From a checkpoint of a small masked image model: batches of 128.
Rows from block 6 of the encoder, named by matrix and row number. Rows with one number belong to one attention dimension. Each number is 128 + 24 x the weight over its row's rms, rounded and kept within 0 to 255. All counts start at 0. After the name is the row's rms in percent of the matrix's.
# v: attention value (encoder.blocks.6.attn.v.weight, 256x256), inputs 128-255
# proj: attention output (encoder.blocks.6.attn.proj.weight, 256x256, transposed), outputs 128-255
v.145 096 [128 128 159 128 128 175 128 153 156 175 128 128 167 128 128  85 128 128 106 146 128 128 111  68 128  90 128 128 144 128 164 128 172 128 156 128 128 128 141 128 128 128  89 187 106 128 128 103 106 128 143  72 169 128 128 128 128 128 128 128 128 128 128 128  87 108 128 128 128 166 163 183  92 128  97  95 106 100 128 128 144 128 128  97 158 128 128 160 128 171 128 128 128 150 128 128 128 128  75 128  86 128 128 128  98 128 176 128 128 150 160 156 110 128  82 128 150 128 106 128 155 151 128  66 128 128 128  98]
proj.145 105 [150 128 128 100  97  92 128 149 128 147  95 128 128 128 128 128 110 101 128 128 128 155 153 128 128 186 155 128 128 128  97 146 103 164 128  84 128 128  67 128 128 128 179 106 128 128  82 168 128 128  99 128  96  89 128 128 115  97 160 128 105 128 182 128 128 153 128 113 128  91 117  96 128 112 154 169 128 128 156  94 128 128 128 171  85 128 128 148 102 102 154 128 128 128 156 157 111 128 159 148 175 128 166  74 162 128  91 128 153 128 166 102 152 166 149 128 128 104 128  90 102 102  96 166 128 128 128 195]
v.146 092 [128  92 128 128 165 128 128  90 107  73 128 128 105 128 128  97 128 168 128  89 128 128 128 128 128  77 128 153 128 177 160 128 148 188 128 128 128 111 150 128 128 108 128 128 142  96 154 165 128 179 128 128  81 128 155  61 141  92 128 128  92 128 161 140 128 100 151 128 128 109 128 128 128 128 171 128 113 128  94 159 128 164  92 128 128 151 128 152 163 128  74 128 128 128 157 185 175 128 168 128 128 113 128 128 128  84  97 168 128 128 147  98 153 150 128 128 161 128 128 128 128 101 152 128 128  96 128 106]
proj.146 094 [ 97 161 128  84  81 110 153 175 149 128 128 128 128 128 128 128 128 128  93 128 128 128 101 128 128 209 128 128 128 128  80 128 102  93 128 128 128 128 128 128 128 128 128  97  99 158 128 128 128  90 128 128 178 128 191 128 107 128 128 153 128 128 164 128 128  83 128 105 128  88  94 167 156 128 128 128 128 159 128 128  70 128 161 128 128 128 128 128 128 128 178 158 152 128 116 128  78 128 128 128 128 163 128 128 146 173 128 153  92 128 195 166  90  94 141 100  99 128 110  94 128 156 128 128 128 128 201 128]
v.147 096 [108 128 128 162 151 128 101 102 153 112 128 128 128 179 128 128  93 128 100 128 128 128 151 128 167 128 163 128 161 146  92 128 161  88  98 128 103  91 128 152 128  82 128 164 101  99  95 128 128  77 128 171 128 128 128 128 128 155 144 128 103 154 128 185 156 128 110 128 128  97  96 101 128 128 167 148 147 166 128 155 128 128 149 128 128 128  91 168 128 128 128 128 128 128 128 105 128 128 112 128 128  85 112 150 100  87 168 128 152 156 128 148 128 174 104  75 117 128 100 103 191 115 167 179 128 128 128 160]
proj.147 105 [102 151 128  76 128 153 169 128  95 128 128 136 182 128 128 171 103 128 145 128 113 149 104 111 128 158 128 128 128  95 153 128  78 128 167  85 128 104 128 128 113 128 128  81 105 128 156 128 128 172 128 128 106  94 101 163 149 128 128 128 160 128 150 128 128 128 157 143 128 128 128 102 128 107 105 128 128  62 128 128  91  97 128 155 128  99 128 128 128 151  90 105 128  82 128 128 128 161 181 128 128 128 128  95 128 128 111  92 108 128  60 128 108 128  82 170 157 151 168 128  92 128 105 128 128 128 128 109]
v.148 097 [128 128 166 128 128 147 156  89 128 102 114 128 111 128 128 154 128 128 128 149 202 105 128 128 128 128 156 128 128 156 128 128 139 128 128 150  92 114 128 128 163 165 104 112 128 128 103 128 128 145 128 128 191 155  98 128 128 128 128 128 128 162 109 112  91 183 128 128 103  92 128 104 139 170 103 128 128 128 144 106 189 128  95 128 128 128 148  96 167  64 145 156 112 167 128 128  99 152  68 104 128 103 158  95  82 152 106 128 128  88  71 128 128 128 111 145 128  74 128 128  86 128 128 143 168 128 110 128]
proj.148 093 [128 128  96 128 196 128 144 128 128 173 128 128 103 160 153  99 128 128  94 128 128 128 128 178  98 160  88 100 128 128 128 154 169 128 128 128 128 128 128 128  99 128 168 167 128 170 157 128 128 128 128 128  95 128 156 128 128 193 128 167 128 128 102 128 128  95 128 154 128 152 128 175 186 128 128 128 128 128 128 128 128  93  95 107 128 151 128 153  99 169 149 128 128 128 160  79 159  98 128 128 128 128 109 128 167 162 180 128 151 170 128 128 112 128 128 149 128 128  90 168  82 164 128 128  77 180 128 128]
v.149 105 [103 128 128 150 128 128 128 128 158 157 128  98  68 128 128 128 100 128 146 128 103 128 167 162 150 101 150 128 105 128 128 101 128 128 128  80 104 111 156  66 128 109 128 150 157 128  66 128 147 128  68 128 128 106 128 128 128 167 105 128 128 166 146 128 147 159 128 128  92 128 128  82 114 128 148 128 166 128 110 128 105  89 128 171 128 159 128 128  91 128 128 104 141 106 128 128 171 128 128 114 128 128 128  88 128 151  97 128 128 128 157 128 128 115 128 128 108 128 128 128 128  91 102 128  69 167 128 155]
proj.149 092 [128 105 104 128 146 128 128 128 128 110 164 128 160 128 128 128 111 128  72 103 128 128 103  73  96 155  86 150 128 128 108 128 150 189 128 149 128 128 128 128 173 128 189 111  66  94 128  99 116 128 194 128 128  93 128  95 128 128 128  97 128  80 110 128 109 154 167 197 128 181 169 183 128 128 163 128 107 128 128 128 128 155 101 128 128 128 128 128  98 128 154 150 128 108 128 170 128 128  92 178 128 128 128  95 128 128 165 128 128 128 128  97 128 184 128 128 146 128 128 128 128  72 128 128 151 128 155 128]
v.150 090 [128 128 128 128  96 128 128 187  80 153 172  71 150  80 128 111 128 150 172 128 128 128 128 148 128 128  72  97 128 159 128 145 128 128 128 128 128 128 150 128 149 128 128 128 103  82 128 128  78 100 128 154 128 167 187 144 111 148 128  73 202 128 104 128 128 111 128 128 106 128 128 128  82 128 128 128 190 128 154 128 128 152 128 128 128 137 128 178 174 128 128 103 163  93 151 128 128 128 128 128 128 155  92 128 128 100  92 128 128 152 128  99 128 128 159 171 128 158 128 128 128 128 128 128 146 128 164 153]
proj.150 093 [128  86 157 128 105 150 151 128 147 128 159 128  95 184 128  89 128 174 107 128 128 128 128 128 128 128 154 166  94 113 128 128 105 128 128  64 128 128 128 128 128 158 148 154 104 159 128 166 128 128  93  99 109  97  97 128 128 149 128 108 152 128 128 148 128 146 186 128 160  99  96 128 128 128 152 128  99  87 153 128  96 128 128 163 128 128 154 111 128 174 128 128  86 128 152 128 145  54 165 128  86 128 128 128 128 186 150 128 128 128 109 156 128  79 128 128 128 128 128 128 128 102 111  77 128 128  80 128]
v.151 100 [147 128  63 147  88 169  96 153 128 128 128 117  96  85 128  73 128 128 128 118 163 128 128 108  93 128  81  82 117 128 162 128 153 128 128 128 128 145 146 128  88 108  76 205  99 128 128 128 161  99 128 128 161 128 128 153 104 128  88 128 128 169 164 108  90 173 128 149 128  81 128 150 192 148  82 128 128  99 128 177 128  91 128  99 128  86 128 128 128 128  97 105 103  86 100 128 128 128 128 128 128 128 193 128 128 142 128 128  95 128 128 128 154 162 128 128 128 103 155 152 128 128 128 174 177 128 112 105]
proj.151 097 [111  87 168 128 174  79 173  99 128 141 128 107 141 148 128 153 156 128 162 128 128 150 128 164 153 162 146 128 128 164 128  96 128 166 128 128 128 128 128 128 128 169 128 128  76 128 128 105 128 174  88 115 128  98  91  81 170 172 167 128 128 128 128 164 145 165 172 147 128 128 128 128 128 128 173 128 144 147  75 128 146 128 128 128 172 149 128  98 102 128 128 144 128 128 128 128 128 155 128 128 128 128  77 128 128 128 108 128 128 128 128  86 128 147 128 149 128 128  99 128 145 128 175 128  93 128 128 111]
v.152 107 [113  97 128 143 146 151 128 147 128 109 102 128 128  89  90 178  92 153 128 100 128 154  87 128 106  85 149 155 128 128 128 128 128 128 157 104 128 128 145 165 153 151 177 147 180 171 128 101 106 128 128 104 128 110 173  80 128 128 107 128 128 128  96 128 128  90 184 101 108 153 128 176  81 113 150  71 128 128  94 128 128 166 128 147  94 128  78 128  92 128 138 110 160 128 108 128 144 128 128 128 171 177 110 128 177 128 128 112 128 156 158 128 128 108 165 128 128 128 162 128 106 128 115 128 164 128 128 128]
proj.152 093 [128 144 128 128 141 145 113 153 128 128 128 167 128 174 154 103 212 128 128 128 128 128 128  77 128 128  65 128 187 128 128 166 128  71 128 148  79 128 152 128 128 112  91 128 128 128 128 164 151 144 153 157  98 128 100 163 128 128 128 128 159 146 128 169 128 189 109 128 128 128 160 128 128 128 155 153 128 128 110 128 128  81 138 110 170  89 128 128 159 167 128  94 128 128 128 128 128 145 170 128 102 128 106 169 128  89 154  95 128  97 128 128 128 128 128  72 128 157 128  88 128 100 156 128 128 128 128 128]
v.153 091 [128 128 156 128 128 128 128 166 167  55 168 171 128  90  82 128 166 128 128 100 162 181 128 128 128 128 146 128 151 189 128 128 128 178 128 128  91 196 151 128 105 128 166 128 139 113 158 128 148 146 187 140 181 128 128 128 110 128 100 128 152 128 128 169 155 103 128 161  82 147 128 128 147 128 128 105 128  86  93 101 157  78 172 128 128 128 128  98 112 151 100 128 185 107 128 128 128 150 128 128 170 144 162 128 146 128 154 157 128 128  94 154 128  92 128 159 109 128 128 128 128 160 128 128 128 128 128 161]
proj.153 093 [164 142  80 149 128 157 128 167 128 145 128 128 128 128 156  98 141 128 128 128  88  94 128 112 148 144 145  74 109 143 128 107 128 109 106 108 150 128 128 128 128 128 128 128 140 181 100 104 128 101 104 108  81 128 128 128 156 128 128 128  83 128 128 128  93 174  91 128 128 128 140  93 100  83 116 180 128 161 128 128 103 182 128 128 128 105 128 128 128 128 155 128  84 154 110 128 159 128 128  81  83 128 128 161  84 147 107 183 100 128 128 147 128 157 117 128 128 128 195 128  71 128 128 128 159 128 128 100]
v.154 105 [151 128 128  88 128  84 128 128  96 128 128 158 104 128 178 128 147 128 178 142 128 128 128 128 166  95 108 128 128  98  88 108 154 128 128 199 181 128 147 128 128 128 147  72 107 128 128 128  91 128 128  97 128 148 128 167 128 112 165 128 128 118 147  93 128 128 128  98 102 146 111 105 154 155  88 118 128 137 158 128  74 128 128 128  98 158 161 155 164 115 108 152 106  98 101 142 128 165 128 128 128 105 128 120 109 128 106  85 128 128 159 112  96 104 128 128 128  90  99 128 114 149 128 128  88 110 128  97]
proj.154 108 [128 128 143 128 109 128 128 128 128 128 128 161 139 103 104 128  60 128 116 105 128 128 105  99 101  98 150 128 154 128 153 162 128 173 148  83 102  80 128 152 128 146 128 128 166 128 128 161 128 128  88 106 162  75 128  84 107 128  90 128 183 128 110 128 141 149 128 128 128  89 141 128 104 128 142 128  97 128  81 152 128 153 128 156 128 128 128 128 128 145 128 128  98 128  98 128  91 128 103 144 107 174 114 102 128  87 148 161 144 128 128 158 157 128 128 143 101 128  92 128 128 128  82 146 128  82 151 128]
v.155 112 [103  81 157 128 104  96 176 113 164 102 152 128 146 128 164 180 152 167 111 141 128 168 128 128 128 161 149 128 128 128 128 128 128 110 128 128 128 128 128 149 128 128 117 146 128 128  96 146 128 116 163 128 128  62 128 128 170 128 128 115 177 128 128 128 144 128  86 108 128  81  90 150 128 128 157 128 103 164 128 105  95 128 128 115 128 128 128 128  95 128 128 156 128 105 111 128 105 128 116  96 104 128 128  98 128 144 128 128 164 128 128  93 144 128 128 166 128  74 159  78 128 113 128 128 128  81 128 128]
proj.155 100 [128 128 108 163 106 128  91 111  87 128 128 104  87 128 128 128 104  97 128 128 102  98 128  80 112 116 158 128  92 128 143  91 128 152 140  62 128 152 128 128 128 151  78  84 128  97 128 146 128 128  80 128 103 168 128 128 128 128 152  97  84  93 147 147 128 128 155 128 128 128 191 128 128 138 128 128 158 100 128 128 179 128 151 128 128 180 128 105  89 128 101 109 128 128 151 128 169 144 128 128 115 161 146 128 128 128 106 165  76 170 170 128 108 128 128 128 151 128 108 149 149 128 140 148  77 160 102 128]
v.156 101 [177  76 142 128 128 128 167 101 128 128 176 128  97 143 128 128 144  87 146  85 108 180  80 128 128 128 153 156 128 128 128 128 128 163 128 145 128 128 128 128 160 128 161 179 128 162 128 113 165 112 128 114 128 128  94  93 111 128 128 128 128 104 149 128 128  88 128 180  67 128 164 174 109 128 161 128  83 128 128 128 109 162 179 128 137 128 128 128 152 128 128 128 128 128 167 128  76 158 156 149 143 128 156 128 128  60 128 128 128 171 111 128 152 128  95 113 128 128 128 128 146  87  93 145 128 128 145  75]
proj.156 101 [128 128  85  86 128 128 128 152  96 128 161 108 111 166 128 103 128 162 128 167 139  87 106 128  77 148 109  95 111 101 155 108 128  91 107 146 128 128 128 128  85 128 110  85 105  94 128 128 128 128 128 128 162 147 110 128 128 160 128 162 102 150 100 128 103 128 128 128 128 128  93 158 128 128 146  97 151 128 128 128 113 128 111  97 128 128 128 128 106 158 128 128 109 155 128 109 128 128 128  87 105  89 128 128 128 153 128 128 128  89 186 179 128 147 128 128 128  59 161 100 108 198 128  74 198 128 150 128]
v.157 100 [128 115 155 153 128 140 151 128 128 167 152 128 146  97  89 128 128 163 128 111 128 162 128 128 128  87 128 128 128 128 106 109 128 128 128 128 128 173 128 106 168 169 149 128  92 128 128 145 128 128 128 128 128  96 128 111 128 128 151 128 128 128 160 103 128 196 128 162  68  81 150 128 128 128 167 102 128 143 128 128 128 128 160  92 174 128  82 102 166 157  97  95  86 128 128 101  90 150 105 183  95 107 128 128 142 128 161 128 128 128 128 146 128 105 173 157 128 128 152 104 128 128  80 128 128  76 128 111]
proj.157 099 [128 128 128 148 167 149 128  84 128 150 128 128 146 149 147 113 128 151  91  96 164 128 128 163 128 128 128 128 128 158 128 128 128  83  68 184 100 128 128 111 128 114 128  81 159  40 128 128 153 128 115 128 128 128  84 128 128  96 128 128 128 128 107  99 115 128 100 128 128 128 128 110 128 128 128 128 128 101  83 153  92 157 128 161 112 117 128 128  80 128 128 128 128  98 128 153 128 128 128  86 128 128 128 152  95 128 128 128 195 158 128 128 128 128 146  88 114 128  61 128 149 128 182  89 109 128 110 172]
v.158 104 [128 128 128 128  73 128 148 105 107 128 128  98 177 146 163 106  72 128 170 128 111 117 128 163 128 128 128 128 159 128 128 128  81 128 146  95 128 128 128 128 128 157  99 128 111 128 128 128 128 128 141 166 128 150 111 128  97 128 150 128  87 128 128 128 128 101 164 128 165 128 165 153 115 165 112 128 103 101 128 146 128 128  93 128 128  67 128 100 128  87 158  97 187 128 107 128 158 151  77  99 101 128 128 164 104 128 128 160 160 128 128 128 128 108 128  75 128 149  88  93 128 103 150 110  92 128 151 171]
proj.158 102 [128 128 128 128 128  78 102 157 128  70 113 128 128 128 128 128 156 108 128 113 128 161 128  77 128  99 188 128 108 128 128 143 128 102 128 128 128 141 128 159 128 128 149 128 128 102 128 128 128  87 101 128 128 128 128  92 128 128 128 162 128 103 128 103 128  97 128 184 105 128  76 110 104 105 172 109  99 128 128 160 128 157 128 147 128 128 113 158 152 128 128 162 128 168 128 128 128 111 160 128 201 128 112  84 128 158 128  74 128 128 128 128 172  90 128 178 145 154 158 128 128 161 128 128 105 150 128 155]
v.159 104 [128 128 103 152 128 152 128 119 145 128 147 112 128 128 128 146 128 128  84  84 143  84 142 128  94 128 128 128 128 128 128 128 128 164 102  82 128 128 128 128 128 128 111 128 164 128 128 128  71 128 128 111 108 161 157 183 106  92  73 103 100 150 128 104 157 128  94 107 128 177 128  98  97 128 128 128 128 128 110 110 128 107 128 169  94 128  96 128 128 147 128 144 128 128 111 128 159 141 147 128 181  95 128 110 148 128 128 128 128 128 128 128 101  60 196 103 128  79 128 148 128 149 146 110  90 128 162 115]
proj.159 097 [ 97 168 128 128 114 128  97 165 147 128 160 128 128 103 128 101 113  63 155 160 128 146  94 128 150 128  71 114 147 128  94 128 128 150 128 151 128 159 128 119 104 128  95 128 102 115  86 128 159  92  95 150 128 152 128  70 101 128 148 128 148 128  94 128 128  84 174 128 107 154 128 157 128 110 128 107  91 152 148 108 176 110 143 128 128 128 148  68 177 104 179 128 128 128 128 128 128 128 103 161 128 145 148 128 128 128 104 128 128 168 151 128 128 128  86 128 128 128 103 154  87 106 153 128 140 128 143 128]
v.160 089 [192  99 128 104 145  76 128 128 128 128 128 128 144 142 128 150 128 128  82 128 128 155 128 128 128 152 128 128 128  97 128  83 128 109 128 128  99 150 128 112 184  92 128 128 128  89 171 102 158 128 113  97 128 128 102 128 161 128 143 128 128 128 128  72 128 128 180 153  95  94 168 167 105 154 128 128 166 111  91  94 109  86  96 128 179 128 153 128 176 128 101 128 128 106 153 128  58 128 128 128 160 128 128 158 128 128 128 128 128 128 128 128 144  60 113 128  94 128 128 164 128 128 128 168 128 165 143 128]
proj.160 081 [ 85  86 128 180 103 128 128  96 128 183 146  64 128 128 128  99 128  78 147 128 128 128 150 128 128 128  70 128 128 128 128 128 128 128 128 157 175 128 128 128  99 166  82 128  86 128 128 142  96  78 104 172 128 128 128 153 128 159  83 176 128 128 103 128 128 128  56  97 128 128  55  85 186 128 128 128 148 154 128 186 163 161 128 128  49 128 128 128 100 170 128 101 106 166  84 128 155 128 128 128  88 128 150  98 128 128 128 166 128 128 154 164 128 158  90 160 128 128 128 128 189  79 144 180 128  99 128 128]
v.161 093 [128 163 142 157  73 128 128 128 128 173 128 108 128 128 128 128 161 128 128 128 160 109 128 128 128 128 104 158 128  62 110 163 146 128 128 184 128 128 181 106  94 128 104 128 128 128 110 112 156 110 100 128 128 128  96 141 103 128 110 110 106 148 110 128  95 150 143 128 167 128 128 128  73 128 128  91 177 128 128 128 157 143 128 128 168 128 128 128 151 115  98 128 128 158 128 100 128 128  81 107 151  96 144 158 199  96 128  98  62 128  71 128 159 128  98 128 167 128 128 128 128 176 185 128 170  96 128 107]
proj.161 087 [168 128 148 100 128 150 112  61 128  93 128 128 153 128 128 128 128 145 128 128 128 128 128 107 128 128 128 155 163 166 128 128 155 108 128  79 128 102 128 128  67 102 159 128 128 128 128 168 128  93 128 128 128 128 128 128 128 128 128 149 128 128 115 150 187 148 128 105 128 145  95 128 150 169 159 155 159 147 144 128 154 105 128 128 128 161 102 128  97 128 128 105 128  95 128 169 128  83 102  83  79 128 128 128 159 128 171  88 128 128 128 117 128  75 177 128 128 128  98  79 128 105 128 173  69 158 128 128]
v.162 090 [128 148 159 128 128 128 128 196 101 128 128 150 104 128 166 128 111 147 128 128 128 128 128 148 128 128 157 128  74  98 128 128 194 128 128 164 128 128  70  93 119 109 128 128  93  70 128 128 128 105 162 128 100 128 153 128 128 163 145 199 128  95 151 128 156 128 128 128 172 128 128 128 158 128  95 128 128 148 128 128 128 155 154 128 128 128 128 128 168 161 128  93 128 128 128 128 106 128 128 128 128 160 100 104 102 161 104  90 128 128 128 128 128  92 128  56 128 128 128 128 128 128 128 128 128 192 128 171]
proj.162 087 [128 128  87 128  98 128 100 128 128  95  97 128 128 160 128 109 151 128 168 128 166 128  88 128 109 128 128 128 128 128 128  84  61 117 128 107 128 128 128 114 153 128 146 128 149 188 128 128 128 103  86  88 128  96 128 128  67 128 128  85 128 128 128 146 106 128 108 128 106 143  85  81 128  95 128 128 128 128 128  89 128 128 128 128 128  51 128 128 164 128 150 149 107 162 100 128 128 128 128 167 178 128 128 158 128  84 128 151 148 128  93 152 128 162 128 148 128 128 128 128 128 128 128 178 116  82 128 101]
v.163 092 [167 108 152 153 173 161 169 128 200 128 128  99 147 128 128 128 128 128  99 160 168 112 128 128  98 145 128 128 157 150 141 128 148 128 109  96  77 142 148 128 128 104 128 128 128 128 151 150 128 128 169  89 128 152 128 156 174 128 128 151  94 149 128 149 107 128 156  95 128 128 196 150  89 128 128  64 101 175 162 163 128 128 128 128 165 104  68 128 128 155 163 109  92 128 128 146 149 128 128 155 128 103 128 104 128 128 146 173 103 109 128 150 128 110 196 128 128 128 128 147 155 160 128  91 102 128 168 128]
proj.163 090 [128 140 158 128 101 128  63 128 128  93  84 128 103 145 128 128 128 174 200 128 101 128 156 128 169  72 114  99 128  95 128 175 128 128 128 147 102 128 128 128 128 150 128 142 128 128  90 128 128 128 111 128 128 147 178 128 128 128 128 104 147 128 128  82 128 128 109 128 128 164 107 128 128 150 128 170 128 154 113 128 128 128  86 149 128 128 177 105 128 128 128 128 128 128 128 128 102 128 128 103 128 128 128 128  89 128 128  63 151 158 128 156 176 110  94 128 128 128 128 137 128  59  74 128 128 180 108 128]
v.164 094 [ 99  92 128 128 128 128 128 108 165 128 128 159  67  68 162  99 104 128  87 204 128 153 128 128 128  90 102 155 128 111 128 128 100 128 104 128 154 156 128  82 128 128 116 128 104 128 111 128 128 128 128 128 151 128 128 128 128 155 128 128 160 168 101 104 173 128 155 128 128 128 128 128 154 128 101 128 128 140 164 128 101 128 142 111 128 128 128 128  91 128 144 158  66  88 128  73 128 183 114 157 128 128 128 128 128 128 128 128 128  89 128 128 143 128 128 128 147 128 128  75  89 105 128 106  84  73  89 128]
proj.164 091 [128 128 128 107 128 128  76 128 128 103 128 156 128 107 128 128 128 166 202 153 148 128 128 159 128 165 144 128 128 128 152 128 154  84 172 104  88 128 172 128 128 128 128  59  71 128 102 128 112 156 128 128  94 128 176 128 128 128 115 128 170 157 128 128 128 128 128 157 165 146 128 128 114 146 128 151 128  97  99 101 107 115 128 105 128 128  95 151 128 128 128 111 144 128 128 179 128 128 109 128 128 128 149 101 128 111 128 128 192 128 128 128  94 128 128 128 178 128 164 145 128 145 128 163  87 128 112 108]
v.165 096 [102 128 128 105 155 180 151 128 128  89 148  85 128 128 154 128 128 128 107 128 128 128 142 128 156 128 105 128 128  89 166 157 146 147 105 128  77 140 151 166  94 128 128 128 160 171 101 128 181 102 150 128 108 169 128 128 128 128 158 152 184 111 128  98 128 177 128 173 128 128  70 128 154 128 112 128 128 128 111 128 128 128 151 151 106  89  99 128 108 194 128 128 143  79 173 149 157 160  97 128 106  93 128 128 128 128  92  92 128 128 151  83  79 100  65 153 110  82 114 128 111 128 128  96 128 152 163 149]
proj.165 089 [128 128 128 152 128 128 128 173 128 128 149  82 153 128  94 128 128  76  64 105 128 128 128 110 153 151 154 128 128 149 128  99  96 105 144 152 128 148 168 106 128 169 151 128 118  99 128 188 128 128  96  81 128 107 128  91  97 128 128 160 101 128 163 128 151 103 128 155  84 128 128 128 128 128 128 128 208 128 128 128 128 157 128 111 128 110 114 128 151  94 161 128 128 128 128 128 128 128 156 165 128 100 128 152 174 143 128 158 128 128 128 128 128 162 150 104 155 128 128 152 128 128 152 128 128 128 128  87]
v.166 085 [128  65 128 128  98  75 128 158  81 128 128 128 128 167 128 128 128 155  88 128 100 160 128 128 128 128 162 128 128 128 128 128 171 128 128 128 128 128 169 128 128 128 128 128 128  99 147 128 109 128  87 128 128 128 128 128 128 152 128 128 109 162 128 186 128  75 112 128 128 150 156 128 100 128 146 128 165  78 164 100 151 117 109 128 128 128 128 128 160 128 112 154 128 128 128  79 100 179 161 128 128 128  85 153 128 128 152 128 128 153 103 128 128 158 128 128 128 128 171 146 176 128 128 128 128 128 128  77]
proj.166 093 [156  96  91 128 152 101 128 106 103  95 128 128 174  86 128 191 128 128 169 128 128 152 151 128 149 128 155  99 116 128  72  90 128 128 128 110 128 155 128 128  81 128  99 128 128 106 128 128 128 144 177 128 128 175 128  87 128 114 152 128 128 128  98 128 128 128 146 158  90 128  89 128 145 146 128 158  74 139 128  94 166 128 108 100 102 163 128 128 128 128  92 128  93 128 128 175 191 128 100 153 128 128 128  76 159 149  61 128  87 154 163 128 128 128 160 128 128  79 128 170 128 128 128 160 156 149 147 157]
v.167 097 [148 128 128 128 128 101  99  75 186  85 128 149 128  60 190 128 128 128 165 128 155 166 144  91 128 149 143 102  80 128 155 128 174 128 166 128 128 107 159 128 158 128 110 156 128  96  68 128 128 143 128 128  95 168 128 152 128 128 128 150 108 116 128  97  89 128 109 149 100 128 141 128 128 128 128 104  96 128 162 100 128  69 117 128 128 128 148 128 128 128 128 128 128 128 177 102 128 128 159 128 170  87 128 128 128 109 128 116 184 128 128 168 128 111  99 194 128 142  54 128 128 128 169 128 152 154 128  97]
proj.167 096 [100 128 128 128 107 128 128 159 128 128 100  93 102 128  76 128 128 180 128 128  93 106 143 149 147 128 128 128 128 128  95  96 128 128 128 150 128 128 128 128 128 128 106 128 128 128 158 128 128 128 128 109 168 158 128 128 162 128  86 128 164 142 128 101 128 108 128 128 128  82  88 106 128 128  99 128 128 128 104  78 128 171 128 145 169 151  98 155  88 128 105 114 103  86 117  99 179 128 157 128  91 128 128 128  99 109 128 152  99 128 128 111 105 107 170 168  93 128 128 128  98 163  80 128 128 128 128 157]
v.168 090 [141 145 161 128 128 155 128 128  99 128  99 128  90 128 128  79 128 128 100  92 101 180 155 128 128 128 109  98 157 147 182 128  83 108  98 128 128 128 128 128 128 128 103 128 128 128 158 148  81 128 128 128 158 128 128 128 128 128 101 128 128 128 150 128 165 100 128 164  92 102 128 128 128  76 105 128 128 128 191 128 171 128 142 165  89 128 148 128 163  99 128 128 128 128 128 176 166 128 149 101  87 128 113  99 128 128 128 167 103 128  93  87 105 112 128 167 146 128 162 128 128 101 128 161  92 105  88 128]
proj.168 091 [155 108 111 128 168 128 128 128 128 105 128 128  68 128  97 105  85 128 152  90 128  82 128 128 128 128 128 163 128  98  72 128 128 148 128 128 165 128  94 108 128 128  98 147 111 128 128 128 177 128 128 138 128 128 102 102 128  92 171 128 106 128 128 151 128  99 128 155 151 128 128 107 128 128 112 128 128 104 128 154 191  98 166 128 111 128 152 144 128 128 145 128 128 128 128 128 128 128 171 106 128 128 150 128 156 128 128 128 128 128 128 128 128  86 128 128 110 128  76 128 109 110 128 128 128 128  88 170]
v.169 093 [ 69 168 128 128 149 128 128 128 128 143 128 102 128 103 128 115 128 104 128 128 128  68 116 142 185 128 128 128 112 154 142 128  86 128 163 107 128  83 128 128 128 128 155 128 128 152 128 128 128 128 162 128 198 145 152 128 102 128 174 146 128 128 155 128 128 128 186 171 128 111 128 128  95 128 157 154 128 147  93 128 128 128 102 128  91 168 128 100  85 115 145 111 128 157 154 128  92  94 128 128 128 128 128 169 128 144 149 128 128 145 152 106 157 128 164 128 128 128 128 137 111 128 128 128 128 128 128 161]
proj.169 087 [185 128 128 128 145 128 157 104 167 165 128 128  89 150 115 176 128 128 113 128 128 128 105 158  76 128 128 100 128  91  86 103 185 128 128 163 162 128 128 128 168 161 128  91 128 128 128 169 128 128  78 113 107 128 128 128 180 128  95 128 128 128  96 128 128  94 128  84 128 169 128  88 148 128 149 128 128 128 128 128 158 192 160 128 149 128 128 146 176 128 109 128 128 108 172 128 155 158  86 128 128 149 111  88 128 128 128 128 128 128 128  86 161 128 128 128 128 128 128  89 165 104 128 128  89 128 169 113]
v.170 093 [128 128  76 175 128 128 169 151 128 151  78 128 107 128 128  86 108 148 128 128 128  96 128 128 156 128 162  89  69 110 149 160 128 128 128 128 128 107 128 147 109  58 128 128 128 128 145  99 128 128 128 128 106 128 128 166 128 128 128  86 128 128 128 109 128 150 128  98 149 128 152 101 165 128 128 128  97 108 143  94 102  99 110 104  96 107 161  98  61  92 154  80 128 152  96 128 156 154 128 128 128 128 159 128 128 128 128 103 104 128  85 128  97 128 148 179 128 128 128 163 112 128  89 128 128 167 128 152]
proj.170 092 [128 128 196 100 105 128 128 152  75 153 144 128 145 128 128 128 155  94  96 128 128  93 128 128 128 128 161  93 185 111 184 100 128 142 128 147 128  97 155 111 128 128 128 186 128 152 128 177 128 152 104  96 160 128 113 105 162  94 128  97 128 128 160 157 128 128 128 128 128 128 128  99 107 128 140 128 150 128  98 164 128 150 128 154 153 107  97 150 111 176 128 128  91 128 140 128 128 128 128 151 128 128 128 153 128  92 128 128 128 128 128 128 128  93 128 128 128 128 191 128 146 155 128 128 165 128  94 163]
v.171 090 [128 154 128 106 128 146 128  96 178 100 128  90 128 128 145 109 128 177 153 101 128 128 128 107 128 128  84 128 160 128 128 178 158 128  75  77 128 128 145  79 110  90 168 156 128 161 128 190 128 128 128 128  78 143 128 128 156 100 149 128 111 146 128 106 164 128 159 100 161 169 128 147 128 155 154 146 183 182 102 128 128 128 184 128  78 170 152 153 128  95 128 107  88  95 128 128 128 128 128 128 128 128  92 128 144 170 128  76 178 159 157 128 128 128 144 128 128 110 163 128 128 114 128 128 104 128 128 128]
proj.171 090 [128 128 128 192 156 128 148 128 128 103 106 128  95 128 104 156 128  99 128 163 128 166  90 179 113 106  86 128  93 128 119  94 128 164 153 128 108 105 128 128 128 128 112 100 128 175 128 101  66 128 128 152 159 128 164  97 128 151 128 146 107 128 128 128 128 153 101 128  87  75 168 108  71 128 128 128 102 128 128 128 103 128 104 128 167 128 128 128 128 128 105 152 176 189 128  88 128 128 128 128 128  86 157 156 128 128 148 163 128 128 128 148 128 128 128 128 128 128 128 164 110 151  92 128 128 128 128 108]